A small sound classifier, trained from scratch.
Model: 4.38M parameters, arch ecapa_tdnn, norm groupnorm, activation celu, depths [9], widths [384].
Training: normuon at rate 0.024, 6300 steps, batches of 48.
Data: trained on synthesized solo parts of chorales (CocoChorales), 39062 training examples, 7.7 epochs.
Rows from block 3 of a small sound classifier, named by matrix and row number. Each number is 128 + 32 x the weight over its row's rms, rounded and kept within 0 to 255. All counts start at 0. After the name is the row's rms in percent of the matrix's.
After each channel's rows are labels from the 100 clips, of 14976, where the channel reaches its highest value: "strongest on" is what is common among them. Only what is clearly more common there than usual is listed. The data: synthesized solo parts of chorales (CocoChorales). In brackets: how many of the 100, against the usual share in percent.
# c30: last pointwise conv (model.blocks.3.c3.0.weight, 384x384x1), inputs 330-383

c30.222 081 [119 126 130 167 149  83 147 101 125 126 153  93 160  84 112 137 157 134 102 123 151 104 195 168  73 143  74 123 147  75 103 130 169 139 123 128 129  92 136 113  75 114 134 119 127 148 115 186 133 172 144 157 141 149]
strongest on: bassoon (54 vs 8.4)

c30.147 104 [108 127 120 115 217 123 109 125 123 164 107 152 157 113 118 124 114 130 135 138 116 128  76 125 151 111 134 108  91 103 152 155 156 139 117 116 110 139  61 116 140 102 115 142 117 191 110 174 112 105 153 104 153 129]
strongest on: saxophone (100 vs 1.7); note D#4 (39 vs 11.3); note D4 (36 vs 12.4); note F#4 (35 vs 8.8)

c30.202 107 [136 120 169  67 129 159 143 159  94 123  50 161 113 104 122 124 146 132 144 118 173 148 161 154 121 151  94 130 202 163 141 155 127  95 147 152 143  86 123 128 190 115 169 159 145 123 123 133 161  93 120 121 130 130]
strongest on: viola (62 vs 8.7); flute (38 vs 8.6); note G4 (27 vs 7.2)

c30.34 107 [139 157 147 115 112 163 132 128 136 133 115 125 198 158 103 141 134 182 128 159 108 155 123 162 134  97 134 135  99 122 108 170 169 157 115 164 134 163 149 131 168 206 116 150 150 140 113 137 105 157  81 216 114 142]
strongest on: flute (60 vs 8.6); violin (37 vs 13.9)

c30.242 091 [126 124 135 110 148 106 146  70 163 127  97  83 134 103 128 135 125 165  63 110 115 141 124 123 111 124 120 153 137  96 154 126 143 195 128 147 112 111 129  92 157 147 129 137 107 141 129 150 126 151 106 154 127 166]
strongest on: violin (95 vs 13.9); note E5 (92 vs 8); note D5 (49 vs 8); note F#5 (43 vs 7.5)

c30.260 092 [158  71 124 116 184 251 109 147 100 129 136 129 118 139 152  94 101 114 139  80 174 128 126 129 105 141 112 117 143  96 165 144 127 146 142 167 119 151 140 137 154 148 152 158 122 128  85 126 134 127 209 182 170 145]
strongest on: clarinet (100 vs 8.9); note E4 (46 vs 8.6); note F4 (46 vs 8.9); note F#4 (28 vs 8.8)

c30.63 101 [126  89 148 144 106 161 105 152 106 153 145 174  91 144 185  90  96 166 187 168  64 171  92 135 152 173 184 143 144 181 104 168 119 127 124 109 121 129 157 135  69 110  97 131 110 106 147 135 122  78  94  79 113 154]
strongest on: trumpet (54 vs 8.3); tuba (36 vs 8.4); note D5 (28 vs 8); note D#5 (26 vs 9.4)

c30.284 102 [145 114 102 128 198  85 140 157 122 148 129 121 132 147  99 165  98  82 122 104 147  84 112 112 107 148 102 113 133 141  98 135 104 161  83 191 147 161 115 156 164 210 113 108 146 107  97 158 129 120 133  91 132 126]
strongest on: note D4 (47 vs 12.4); saxophone (46 vs 1.7); note D#4 (40 vs 11.3); trombone (35 vs 7.1)

c30.94 093 [ 97 103 156  76  92 116 128 125  94 161 115 122  53 152 191  99 137 122 104 149 158  81 109 124 138 128 135 100 157  73 133 140 112 139  95 147  81 175 230 207 103 122 104 150 130 172  95 129 148 133 134 126 207 122]
strongest on: note A5 (43 vs 2.2); trumpet (40 vs 8.3); note G5 (39 vs 6.4)

c30.72 108 [165 131 145 112  84  85 129 160 104 119 133 148 137 116 106 125 144 119 157 159 132 151  78 112 109 150 146  99 161 145 118 113  96 117 179 145 134  96 126 168  95 147 102 148  97 118  98 115 118 100 121 116 129 132]
strongest on: clarinet (100 vs 8.9); note B3 (50 vs 9.5); note F#5 (26 vs 7.5)

c30.157 095 [159  64  85 126 112 198 156 178 124 136 118 119 122  91 137 117 120 182 206 135 148  81 131  89 131 125 119 195 115 125 153 141 129 108 104 148 171 135 115 113 147 116 134 145  78 118  94  83  60  80 146  98 101 134]
strongest on: clarinet (100 vs 8.9); note G#4 (41 vs 9.5); note D#4 (30 vs 11.3); note F4 (27 vs 8.9)

c30.35 088 [137 113 144 168 137 107 104 135 126  90 127 128  91 131 138 191 134  99  52 133 153 135 111 128 119 165  86 154 167 126 129 171 138  71 130 149 106 150 104 140 127 128 131 114  90 143  77 151 178  62  71 193 131  90]
strongest on: cello (37 vs 9.9); note C4 (29 vs 11); note C#4 (28 vs 11.8)

c30.188 106 [172  91 115 113 143 146 113 138 109 155  93 113 132 112 150 150 143 124 150 122 148 105 113 127  91 138 166  65 148  85 119 128 113 128  97 128  82  91 132  90 117  75 185 122 151 116 162 209 145 147 148 150 169 147]
strongest on: viola (100 vs 8.7); note G#4 (50 vs 9.5); note G4 (46 vs 7.2); note F4 (38 vs 8.9)

c30.85 096 [142 154 134 110 157  59 127  90 107 106 124 104 100 121  89 133 136 137  89 102 151 108 158 131 187 103 142 171 144 110 135 149 112 165 147 175  99 167 154 148 117 114 131 126  89 165 126 170 136 137 119 178 102 136]
strongest on: trumpet (64 vs 8.3); note E5 (27 vs 8); note F5 (26 vs 8.2)

c30.325 093 [138 172 116 163 118 177  89 120 135 147  96 113 101 118 180 138 148 113 177 160  98 133 131 128 125 115 127 157 193 161 116 102 129  90 137  92 121 132 178 153 118  92 125 128 197  94  98 132 162 124 113 164 163 141]
strongest on: note A#5 (32 vs 1.5); trombone (26 vs 7.1); note G5 (25 vs 6.4)

c30.16 111 [153 141 116 103 134 165 150 127 120 139 106 107 133 115  86 109  91 122 158 106 118 150 101 150 142 165 164 169 116 167 148 134 113 108 116 113 151 152 123 136 188 200 130 147 108 157 135 167 114 161 140 125  95 170]
strongest on: trombone (100 vs 7.1); note C#4 (41 vs 11.8); note D#4 (35 vs 11.3); note D4 (34 vs 12.4)

c30.130 100 [143 163 112 134 115 197  99 115 161 123 113 125  80 109 123 143 140 125 119 103 125 114  68  92 173 115 180 162 113 122  99 157 115  64 149 168  93  90  96  84 104 190 169 209 139 140 119 113 112 135 197 124 139 131]
strongest on: double bass (87 vs 1.9); note C#4 (42 vs 11.8); note A#3 (40 vs 10.6)

c30.228 108 [ 95 128 110 129 133 125 157 136 108 124 130 148 139 147 161 131 107 117 122 121 108 135 192 126 150 141  94  91 109  63 104  77 113  87 144 152 151 107 100  98 148 167 168 125 106 117 140 117 108 126 100 114 121 108]
strongest on: saxophone (100 vs 1.7); note D4 (37 vs 12.4); note D#4 (35 vs 11.3); note G4 (32 vs 7.2)

c30.184 093 [152 150 106 102 132 118 103  76 128  81 154 153  30 155  89 165  78 125  89 151 139 106 155  70 102 145  97 119 146  71 128 146 145  95 104 121 146 118  99 110  97 130 120 140 143 147 145 108  94  90 102 119 128 147]
strongest on: bassoon (35 vs 8.4); clarinet (29 vs 8.9)

c30.113 113 [114 174  55 117 100 132 103 123 139  91  97 140 138 150 109 132 113 156 114 137 151 136 115 114  99 159 159 125 129 115 111 162 189 123 116 144 125  92 108 106 170 161 149 171 122 141 138 123 124 122 152 135 100 125]
strongest on: trumpet (52 vs 8.3)

c30.169 085 [126 132 142 138 123 169 115 113 100  93  92 120 129 132 100 118 113 103 108 137 125 185 119 102 108 117  57 130 162  60 107  97 122 213 110 103 143  98 165 113 134 136 145 125 125 121 143 110  94 185 146 194  88 116]
strongest on: note E5 (58 vs 8); clarinet (48 vs 8.9); trumpet (38 vs 8.3); note D5 (32 vs 8)

c30.36 104 [ 97 175 111 141 115 120 145 108  65 109 160 107 103 124 119 142 117 143 146 184 127 124 183 137  95 119  94  91 135  96  64 135 119 107 141 133  66 184 138 144 160 128 144 128  80 112 157 184 172 106  86  97 108 118]
strongest on: viola (100 vs 8.7); note G#4 (34 vs 9.5); note G4 (33 vs 7.2); note A#4 (29 vs 10.9)

c30.142 104 [167 117 169 138 100  96 135 168 137  87 104 109  98 137 128 170  94  76 139 135 139 106  92 138 178  79 172 109  36 147 159 126  77 105 114 129 124 137 134 164  89 140 100 129 103 165 117 132 143 180 102 131 120 143]
strongest on: note C#5 (76 vs 9.9); horn (71 vs 7.1); note B4 (49 vs 9.2); note D5 (28 vs 8)

c30.143 082 [149 124 199  93  92 130 150 128 115 155 124 147 147 148 133 142 108 128 159 122 134 133 110 122 106 178 140 114 148 120 132 165 129  71 133 123 136 147 156 155 115 117  93 143 139 123 106 145 130 143 158 155 132 162]
strongest on: double bass (27 vs 1.9)

c30.269 085 [120 154 126  78 124 156 104 140 196 144 138 127 131  87 156 193 129 129 152 112 121 108 140 119  86 137 162 100 131 126 148 109 112 163 109 127  97 104 196  84 115 127 141 154 138 126 118 143 143 117 156 184 154 143]
strongest on: flute (38 vs 8.6)

c30.368 101 [133 175 169  76 120 113 123 103 138 151 158 137  91 161 111 164 112 144 173 134 181 139 104 121  75 106 117 155 134 129 117 119 118 163 124 129 112  95  92  96 135 103 125 169 155 130 146 114 130 120 138 120 147 141]
strongest on: tuba (61 vs 8.4); note A3 (33 vs 8.6); note A#3 (31 vs 10.6); note C4 (28 vs 11)

c30.218 099 [110 118 134  93 184 147 102 125 117 137 125 115 106  95 150  72 125 131 130 130 116  96 166 113 102 129 113 141 108 115 145 131 167 161  95  87 162 167  78  72 155 153 166 164 110 171  84 125 180 114 144 151 156 127]
strongest on: saxophone (90 vs 1.7); note D#4 (39 vs 11.3); note D4 (35 vs 12.4); note E4 (27 vs 8.6)

c30.348 102 [131 119 134  88 105 133 154 157 118 129 121 121  93 139 128 120 107  90 137 176 175 114 135  96  97 123 100 183 169 164  74  52 174 110 148  49 121  93 126 150 141 178 151 129 136  84 110 164  35 119 101 153  88 128]
strongest on: viola (54 vs 8.7); violin (35 vs 13.9)

c30.253 093 [158 173 126  97 102 175 128  72 128 103 113 120  82 125  95 139 155  88  76 118 111  93 135 108 102 130 203 122 127 100 121 133 139 163 126 133  90 102 133 122 117 158 130 150 100  56 187 178 109 127 125 161 200 139]
strongest on: note D5 (35 vs 8); violin (34 vs 13.9)

c30.302 106 [156 139 131 186  97 141 138 132 133 142 155 154 156 140 127 112 166 178 148 135 120 191 133 119 134 101 107 109 147 152 115 152 138 105 140 108 107 108 137 150 132 107 113 117 145 136 124 139 141 133 127 135 149 136]
strongest on: clarinet (99 vs 8.9); note E4 (51 vs 8.6); note F4 (48 vs 8.9); note F#4 (39 vs 8.8)

c30.89 096 [149 115  62 133 102 132 116 141 122 167  52 122 147  97 113 132  52  96 138 138  98 121 157 128  93 143 133 112 153 141 127 147 162 117 112 138 122  89 166 176 153 125 179 152 122 143  99 101  89 109 132 185 133  93]
strongest on: bassoon (100 vs 8.4); note C#4 (54 vs 11.8); note D4 (33 vs 12.4); note C4 (30 vs 11)

c30.248 093 [134 111 139 143  89 155  74 170 170 155 110 143 142 102 124  34 140 175  77 189 146 124 106 165 140 132 111  67 128  76 122 120 128 137 112 146 109 140 138 138 166 134 110  90  81 125 141 153 129 121  81 104 145  89]
strongest on: tuba (59 vs 8.4)

c30.83 105 [129 142 141 138 162 172 145 122 143 152 129  74 142 140 136  44  95 149  97 116 191 160 166 131  87 162  76 127 112 149 156 158 104 104  99 150 112 149 141 119 156 161 142 146 139 121 136 120 105 104 124 131 129 142]
strongest on: note D5 (33 vs 8); viola (28 vs 8.7)

c30.195 105 [148 132 145 127 101  99 117 132 133 108 157 134 181 137 157 180  66 149 159 144  76 172 142 122 181 110 105 137  95 172 146 125 124 110 108 113 101 116  69 109 131 168 103 121 158 185 113  69 110  96  70 122 119 147]
strongest on: double bass (85 vs 1.9); note G#3 (31 vs 8); note A#3 (30 vs 10.6)

c30.135 081 [157 137 140 109  94 158 121 123 119 120 139 112 132 142 145 161  90 165 133 146 167 111 128 124 108 167 128 114 154  73 153 140 116 121 128 123 164 173 157 130 113 125  95 140 110 150  96 189 146 134 131 127 155 167]
strongest on: horn (50 vs 7.1)

c30.106 096 [146 136 150 119 114 135 143 131 123 178 192 114 162 175 132 126 157 194 148 115 152 117 126 154 155 134 129 102 147 132 103 147 130 122 127  73 149 139 116 132 113 131 121 116 147 103  84  76 129 136 173  82 141 162]
strongest on: trombone (95 vs 7.1); note E4 (46 vs 8.6); note D4 (39 vs 12.4); note F#4 (27 vs 8.8)

c30.233 087 [135 136 137 192 140  96 122  97 142 180 134 120 170  91 102 102  93 180 124 134 138 106 165 178 102 147 105 102 118 126  91 105 197 144 122 111 135  73 149 170  96 111 151 104 131 117 105 171 134 185 142 157  99 160]
strongest on: bassoon (98 vs 8.4); note G#3 (29 vs 8); note A3 (25 vs 8.6)

c30.69 080 [161 134 149  73 126 108 131 160 103 162 149 144 120 106 125 145 169 157  62 161 102 187 114 143 142 118 143 123 135 148  88 140  92  99 107 129 140 122 176 129  78 148 145 143 144 160 152 143 124 106 110 143 149 142]
strongest on: oboe (65 vs 7.1); note C#5 (34 vs 9.9); note A#4 (34 vs 10.9); note C5 (30 vs 9.8)

c30.226 113 [120  95 122 142 114 101 121 138 114 132  57 127 114 122 112  99 129 114 101 132 120  94 104 122 113 125 110 148 186  92 133 135 141 140 156 140  91 108  78 103 165 160 178 120 165 148 136 132 115 116 184 124 149 106]
strongest on: double bass (92 vs 1.9); note G#3 (40 vs 8); note C4 (40 vs 11)

c30.285 127 [122 137 155 156 136  90 117 128 128 138 182 145 144 136 127  97 155  95 130  99 126 103 159 110 124 115 107 110  68  96 102 139 187 136 123 150  66 122  78 146 155 119  79 121 111  90 121 149 149 120 113  71  73  96]
strongest on: tuba (31 vs 8.4)

c30.140 104 [102 114 124  91  71  96 106 123 120 146 122 140 118  83 125  86 105 107 108 184 139 141 105  95 122 146 124 149 117 122 135 202  78 147  95 121 162 114 127 124 148 215 109 100  93 129 120  57 128 130  96 146  77 148]
strongest on: double bass (100 vs 1.9); note A#3 (46 vs 10.6); note B3 (37 vs 9.5)

c30.86 100 [ 94  73 163  93 106 129 136 212  88 133  94 106 160 160 148 164 145 152  96 146 130 129  95 113  91 159 102 140 132 134 151 131 104 107 138  98 129 103 162 157 140 160 101 119 166 136 119 102 117 108 116 141 155  92]
strongest on: double bass (37 vs 1.9); flute (28 vs 8.6)

c30.77 109 [133 130 113 197 158 173  90 147 132 149  98 128 161 121 130 139  90 104 143 170  80 146 134 155 114 104 155 114 145 131  98 116 164 107 140 140 116 144 111 111 119 127 117 142  85 152  88 153 146 102 127 221  73 109]
strongest on: tuba (42 vs 8.4); note A3 (29 vs 8.6)

c30.74 104 [ 84 167 107 126 161 127 120  98 165 138 140 121  83 101  97 149 119  98 114 191 112 118 112 139 155  99 112 217 173 128 146 144  85  84 172 135  76 102  89 153  72  65 101 119 134 130 123 119 126 105 126 108 114  92]
strongest on: viola (38 vs 8.7); tuba (37 vs 8.4); note D4 (29 vs 12.4)

c30.230 097 [175  91 180 146 114 198 176 172 109 155 106 159 113  95  62 151 108 103 113 114 162 115  63 161 169 104 209 116 117 131 132  63  92 130 206 183 123 131 110 108 134  84 141 206 163 173 147  57 123 106 140 126 186 126]
strongest on: violin (99 vs 13.9); note F#4 (75 vs 8.8); note A#4 (44 vs 10.9); note B4 (42 vs 9.2)

c30.317 104 [111  89  80  99  72 103  88 129 116 116 125 131 145 133 175 123 142 117 141 156 116 105 114 135 140  87 103  75 147  93 125 177 171 136 109  70 102 107 116 154 115  37 160 131 105 110 144 172 110 154 145 103 124 147]
strongest on: double bass (44 vs 1.9); cello (44 vs 9.9)

c30.101 085 [106 141 156  74 100 125 145 181 124 113 140 151 141 121 150 128 149  97 153 105 143 118 127 178 148 108  95 136 124 158  66 117 129 101 118  97 143 122 115 116 109  60 105 171 142 130 131 174 123  97  99 111 189 147]
strongest on: flute (35 vs 8.6)

c30.81 108 [111 101  48 200 138 149 124 112 226 115 130 128 121 143 105 232 119  91 132 101 120 113  91 160  99 133 122 194 149 127  49 100 183 146 255  96  57 104 146 147 116 113 169 117 128 150 141 139  97 157  81 116 151 128]
strongest on: note D4 (29 vs 12.4); trombone (27 vs 7.1)

c30.315 102 [ 96 172 141 166  94 145 151 103 149  83 116 172 220 179 157 106 138 144 125 197 114 116 138 141 120 102 183 147 107 104 141 142 141 116 142  83 137 139 170 145 142 126 105 145 114  99  93 114 196  39 132 155 117 123]
strongest on: trombone (100 vs 7.1); note D#4 (30 vs 11.3); note D4 (30 vs 12.4); note F4 (29 vs 8.9)

c30.267 084 [127 166  98 135 123 155 158  93 145 107  92  71 127 157  78 136 151 106  90 100  81 147 131 154 106 159 146 130 124 162 139 116 118 166  85 144 160 124 146 125 128 138 195 101  80 112 147 124 113 140 112 153 151 165]
strongest on: violin (76 vs 13.9); note E5 (72 vs 8); note D5 (52 vs 8); note F#5 (29 vs 7.5)

c30.354 098 [167 139 164 139 157 141 134 196  86 173  92 148  65  97 106 115 140 154 116 118 131  84  94 117 140  99 182 121  97 116 127 183 116 146 129 117 153 107 101 117 170 142 138 152 116 112 175 148 124 154 158 120 179 100]
strongest on: violin (46 vs 13.9)

c30.208 096 [114  80 152 157 121 125 155 116 167  90 122 116 115 133 180 110  94 106 134 157 118 142 134 101 135 135 111 105 126 157 105 183 148 118 113 130  79  89  91 133 105  65 104 115 112 139 135 194  83  99 123  86 100  60]
strongest on: note F5 (74 vs 8.2); clarinet (47 vs 8.9); trumpet (39 vs 8.3); note F#5 (32 vs 7.5)

c30.318 093 [123 123 160  95  99 125 113 112 160 170  71 140 137 156 110 128 124 106 182 185 114 160 118 101 105 105 132  97 124 150 120 128 143 134 127 142 101 146 108 205 143 103 127 166 135 129 159  79 120  99 136 108 120 127]
strongest on: clarinet (34 vs 8.9); viola (33 vs 8.7); note F4 (28 vs 8.9); note G4 (27 vs 7.2)

c30.171 087 [139 124 140 123 152 164 130  93 155 159 138 158 149 181 143 142 132  81 195 174  95 159 144 150 159 142 132 164  91 135 155 139 167 182 125 126  87 100 108 101 132 106  94 124  88 143 120 119 109  72 120 143  85 117]
strongest on: trumpet (51 vs 8.3); note B4 (29 vs 9.2); note D5 (27 vs 8)

c30.167 102 [174  70 136 128 110 164 103 124 167 138 101 121 145  92 123  79 126 126 123 118 158 171 103 170 144 122  76  98 150 184 150 189 145 144 110 118 143 188 131  59 146 100 108 135 114 142 156 124 131 113 126 108 149 147]
strongest on: cello (30 vs 9.9)

c30.109 101 [ 80 112 128 138 229 148  89 116 138 127 141 142 108  93 151 173 123 141 122 159 127 130 132 109 118  88 104 116 177 129 132 137 143 145 192 166  84 117 108 116 124 121 162 124 109 144  80 116 142 156 201 111 102 168]
strongest on: saxophone (95 vs 1.7); note D#4 (35 vs 11.3); note D4 (34 vs 12.4); note G4 (26 vs 7.2)

c30.379 090 [ 79  81 127  89  64 133  72 104 115  98 108 129 103 136 170 125 134  28 140  97 140 125  90 150 157 124 197 165 139 123 126 129 129 130 164  97 127 125 127 132 170  99  90 104  68 143 139 169 113 126 122  89  82  79]
strongest on: trumpet (48 vs 8.3); horn (32 vs 7.1); note G5 (27 vs 6.4); note F5 (25 vs 8.2)

c30.95 100 [105 145  79 102 134 171 140 169 138  57 137 119 146 132  99 165 133 185 177 147  49 168  88 144 124  96 130 130 144  92 120 127 125 175 157 133 122  92 138 121 172 111 116 123  99 110 141 122 109 138 160 193  50 135]
strongest on: flute (76 vs 8.6); note F5 (54 vs 8.2); note F#5 (47 vs 7.5); note G5 (36 vs 6.4)

c30.179 105 [128 123 152 192 126 150 124 127 115 170 159 157 131 103 143 153  74 180 144 116 131 161 124 193 144 190 152 161 141 115  91  68  88  83  85 122 142 183 114 136 104 161  79 130 118 121  79 149 137 106 110 105 100 121]
strongest on: trumpet (42 vs 8.3); bassoon (33 vs 8.4)

c30.15 102 [136 143 116  87 175 192 193 127 139 116 127 122 111  94 134 116 118 163 160  94 140 146 121 138 154 149 132 116  78 125 131 111 135 169  69 137  99 170 173 130 240 160 150 146 175 152 165 170 116  94  92 111 133 165]
strongest on: violin (98 vs 13.9); note F#4 (54 vs 8.8); note B4 (50 vs 9.2); note A4 (41 vs 8.3)

c30.338 111 [163  84  90  88 207 214 135 141  86 105  51 111 159 169 101 141 140 128  94 150 126 141 117 115 169 118 160 158 129 145 144 120 155 102 153 130  71 132  80 113  86 141 168 131 190 184 126 159 130 122 143 143 105 147]
strongest on: saxophone (100 vs 1.7); note F#4 (36 vs 8.8); note D#4 (34 vs 11.3); note F4 (30 vs 8.9)

c30.136 122 [113 118 191 163 106 134 121 150 189 122 127 111 136 123 131  94 125 127 152 151 130 124 217  86 130 121 104 127 111  98 158 111 103 129 105 162 103 178 150 143 123 173 118 124  99 115 163 132 115 109  99 131 113  88]
strongest on: bassoon (40 vs 8.4)

c30.373 095 [ 61  94 114 107  82 138 180 138 127  82 137  56 157 103 124 121 116 152  92 121 118 114 123  76 139  94 170 117 144 104 116 100 153  91 142 119 143 116 138  86 113  86 101 138 115 143  96 169 101 169 172 125 131 184]
strongest on: viola (77 vs 8.7); note C4 (34 vs 11); note B3 (28 vs 9.5)

c30.97 104 [ 98 156 152  47 121 191 104 111 126  41 138 123 177  93 167 131 209 117 105  98 172 115 242  83 153  66 119 165 120 135  81 139  80 175 177 155 134 116 119 171 122 112 119 117 123  97 111  99 109 131 131  81  54 102]
strongest on: bassoon (100 vs 8.4); note C4 (41 vs 11); note A#3 (40 vs 10.6); note G#3 (29 vs 8)

c30.340 110 [126 176 190 123 143 189 151 167  86 136 150 130  97 146 155 102 124 132 139  90 191  96 131 123 106 112 151 171 138 135 126 109 153 150 138 146 136 140 110 132 164 154 139 119 144 135 126 101 106 114 130 110 114 127]
strongest on: horn (100 vs 7.1); note F#4 (33 vs 8.8); note E4 (30 vs 8.6); note A#4 (30 vs 10.9)

c30.131 097 [128 142 109  93 148 117 189 124 121 100  90 116  80 127  83 139 123 116 138  94 192 102 161 166  74 147 124 119 169  92 123 126 120  97 100 147 146 121 202 175 155 171 190  89 162 211  96  95 164 121 131 183 155 171]
strongest on: clarinet (100 vs 8.9); note D#5 (39 vs 9.4); note F5 (35 vs 8.2); note F#5 (25 vs 7.5)

c30.41 085 [ 99 124 141 190 156 148 145  95 115 130  96 114 118  96 127 122 140 167  95 151 152 120 138 109 155 173 110 129 153 135 127 160 134 130 120 166 123 166 151 126 146 108 127 121  59 157  71 180 112 113 104 159  54  91]
strongest on: horn (81 vs 7.1)

c30.346 086 [136 132 154 151 152 134  88 131 123 173 137 168 110 119 105 111 104 148 118  88 163 132 150 132 161 128 146  98 140 130 160 140 125 123 116 116 126 130 119 100 128 167 222 154 149 135 151 103 161 129 143 123 172 151]
strongest on: cello (48 vs 9.9); note A#3 (29 vs 10.6)

c30.250 106 [172 136 166 110  85 158 115 129 113 166  59 139 137 134 164 131 136  82  93 130 155 100 127 129 113 152  97 110 116 131 118 159 125 105 143 135  97  97 138 121 158 143 163 149 121 104 102 155 123 151 100 182 128 156]
strongest on: flute (49 vs 8.6); horn (35 vs 7.1); note C5 (28 vs 9.8); note D5 (27 vs 8)

c30.220 100 [174 167 138  83 152 133  99  77 147 121 128  99 176 126 123 158 120 154 124 139  80  74 124 133 161 177 143 116 101 149 134 167 179  98 102 127 156 124  88 136 126 105 173 165 128 137  90 117 129   2 146  88 114 129]
strongest on: cello (56 vs 9.9); note C#4 (54 vs 11.8); note G#3 (32 vs 8); instrument: trombone (28 vs 7.1)

c30.283 082 [114 127 109 120 113 143 151 132 160 110 155 123 166  61 173 142 145 123  96 126 111  58 151 110 127 186 157 167 131  96 103 129 120 143  69 159 121  79 121 124 124 151 131 133  96 153 165 166 107 160 133 145 175 127]
strongest on: trombone (96 vs 7.1); note D4 (36 vs 12.4); note E4 (32 vs 8.6); note F4 (26 vs 8.9)

c30.0 087 [162 154 112 133 138 103 121 173 114 128 117 133 123  73 126 148 110 161  69 140 103 155 149 155 131 151 107 123 159 109 110 195 129 113 145 203  89 159 146 110 104 125 108 145  99 146 109 189 137 122  89 156  93 105]
strongest on: horn (46 vs 7.1)

c30.3 097 [158  98 105 125 103 168 158 180 136 142 166 109 122  83 133 173 138 134 145 215  89 134 121 120 100 150 110 100  98 120  69 106 108 141 235 140 145 159 125 127 150 146 175 148 152 135 137 137 151 153 166 146 100 137]
strongest on: cello (88 vs 9.9); note A#3 (45 vs 10.6); note C#4 (32 vs 11.8); note D#4 (29 vs 11.3)

c30.164 095 [127 127  76 147 110 141  77 124  91 130  81 115 111 114 119 113 112  97 154  46 184 107 172 135 121 131 165 141 157 138 174 212 168 111 172 128  98  84 145 112 175 134 215 120  90 104 102 105  90  87 167  94 163 151]
strongest on: oboe (37 vs 7.1); note D#5 (35 vs 9.4); trumpet (29 vs 8.3); note F5 (27 vs 8.2)

c30.58 103 [155 132 134 110  79 141 152 135  87 102 173 171  92 166 114 131 115 126 160 131 166 109 112 115 180  96 173 115  98 131 119 140 141  86  56 172 176  86  83 111 135 145 125 178 139 120 123  42 143 120 124 173  73 148]
strongest on: tuba (51 vs 8.4)

c30.144 094 [126 136 160 167 209 247 124  68 151 115 128 147 145 144 158 105 149 101 142 106 215 141 100 145 139 151 188 162 128 160 135  73 116 105 117 166 133 121 111 145 127 255 166 148 122 160 157 150 158 151 161 216 182 173]
strongest on: note F#4 (50 vs 8.8); violin (44 vs 13.9); saxophone (42 vs 1.7); note G#4 (38 vs 9.5)

c30.172 098 [143 183  90 129 130 111 147 141 128  65 189 135  90 134 208 101 148 118 151 133 131 134 119 141 119 129 160 155 164  98 136 141 180 134 203 112 157 127  98 149 145 145 107 121 141  72 117  92 107 110 117 141 114  96]
strongest on: violin (35 vs 13.9)

c30.8 086 [116 140 121 179 124 195 164  78 103 158  96 125 122  68 125 116 131 131 100 181 157 136 121 137  97 131  78 159  97 135 150 192 123 124 133 205 130 125 155  95 155  85 135 139  57 165  62 173 105 134  98 135  58  77]
strongest on: horn (80 vs 7.1)

c30.151 092 [122 158 172  90  69 137 125  88  84  95 130 138  65  71  95 195 120 110 113 158 157 107  99 117 117 140 112 138 136  64 141 107 134 105 126 130 135 136 128 167 121 113 135 129 120 128 127 100 113  82 109 118  79  78]
strongest on: clarinet (57 vs 8.9); note D#4 (32 vs 11.3); note F4 (28 vs 8.9)

c30.259 094 [101 156 177 103 157 179 115 140 175  84 129 104 144 124 122  75 118  87 158 122  83 117 108 146 115 158  61  68 129 142 101 161  77 121 128  71 130 153 136 160 131  39 134 133 146 177 116 137 149  93 137 117 154 105]
strongest on: flute (88 vs 8.6); note D5 (44 vs 8); note C#5 (32 vs 9.9); note E5 (27 vs 8)

c30.2 092 [163 149 127 130 148  94 133 178 165 120 150 138 145 125 157 189 202 108 148 151 132 148 147 102 122 131 171 136 165 180 118 159 127 174 110 125 120 149 186 139 141 139 137 144 135 138  94 177 156  96 119 145  74  92]
strongest on: violin (33 vs 13.9); note D5 (32 vs 8)

c30.117 092 [116  95 132  91 144  95 174 105 121 137 168 110 132 129 145 133  89  99 128 103 128 139 124 137 105 111 126 116 110 158 130 101 122 133 113 132 122  96 101 138 135 183  88 112 139 157 115 157 149 155 164 149 156 142]
strongest on: note C#5 (54 vs 9.9); horn (53 vs 7.1); note D#5 (25 vs 9.4)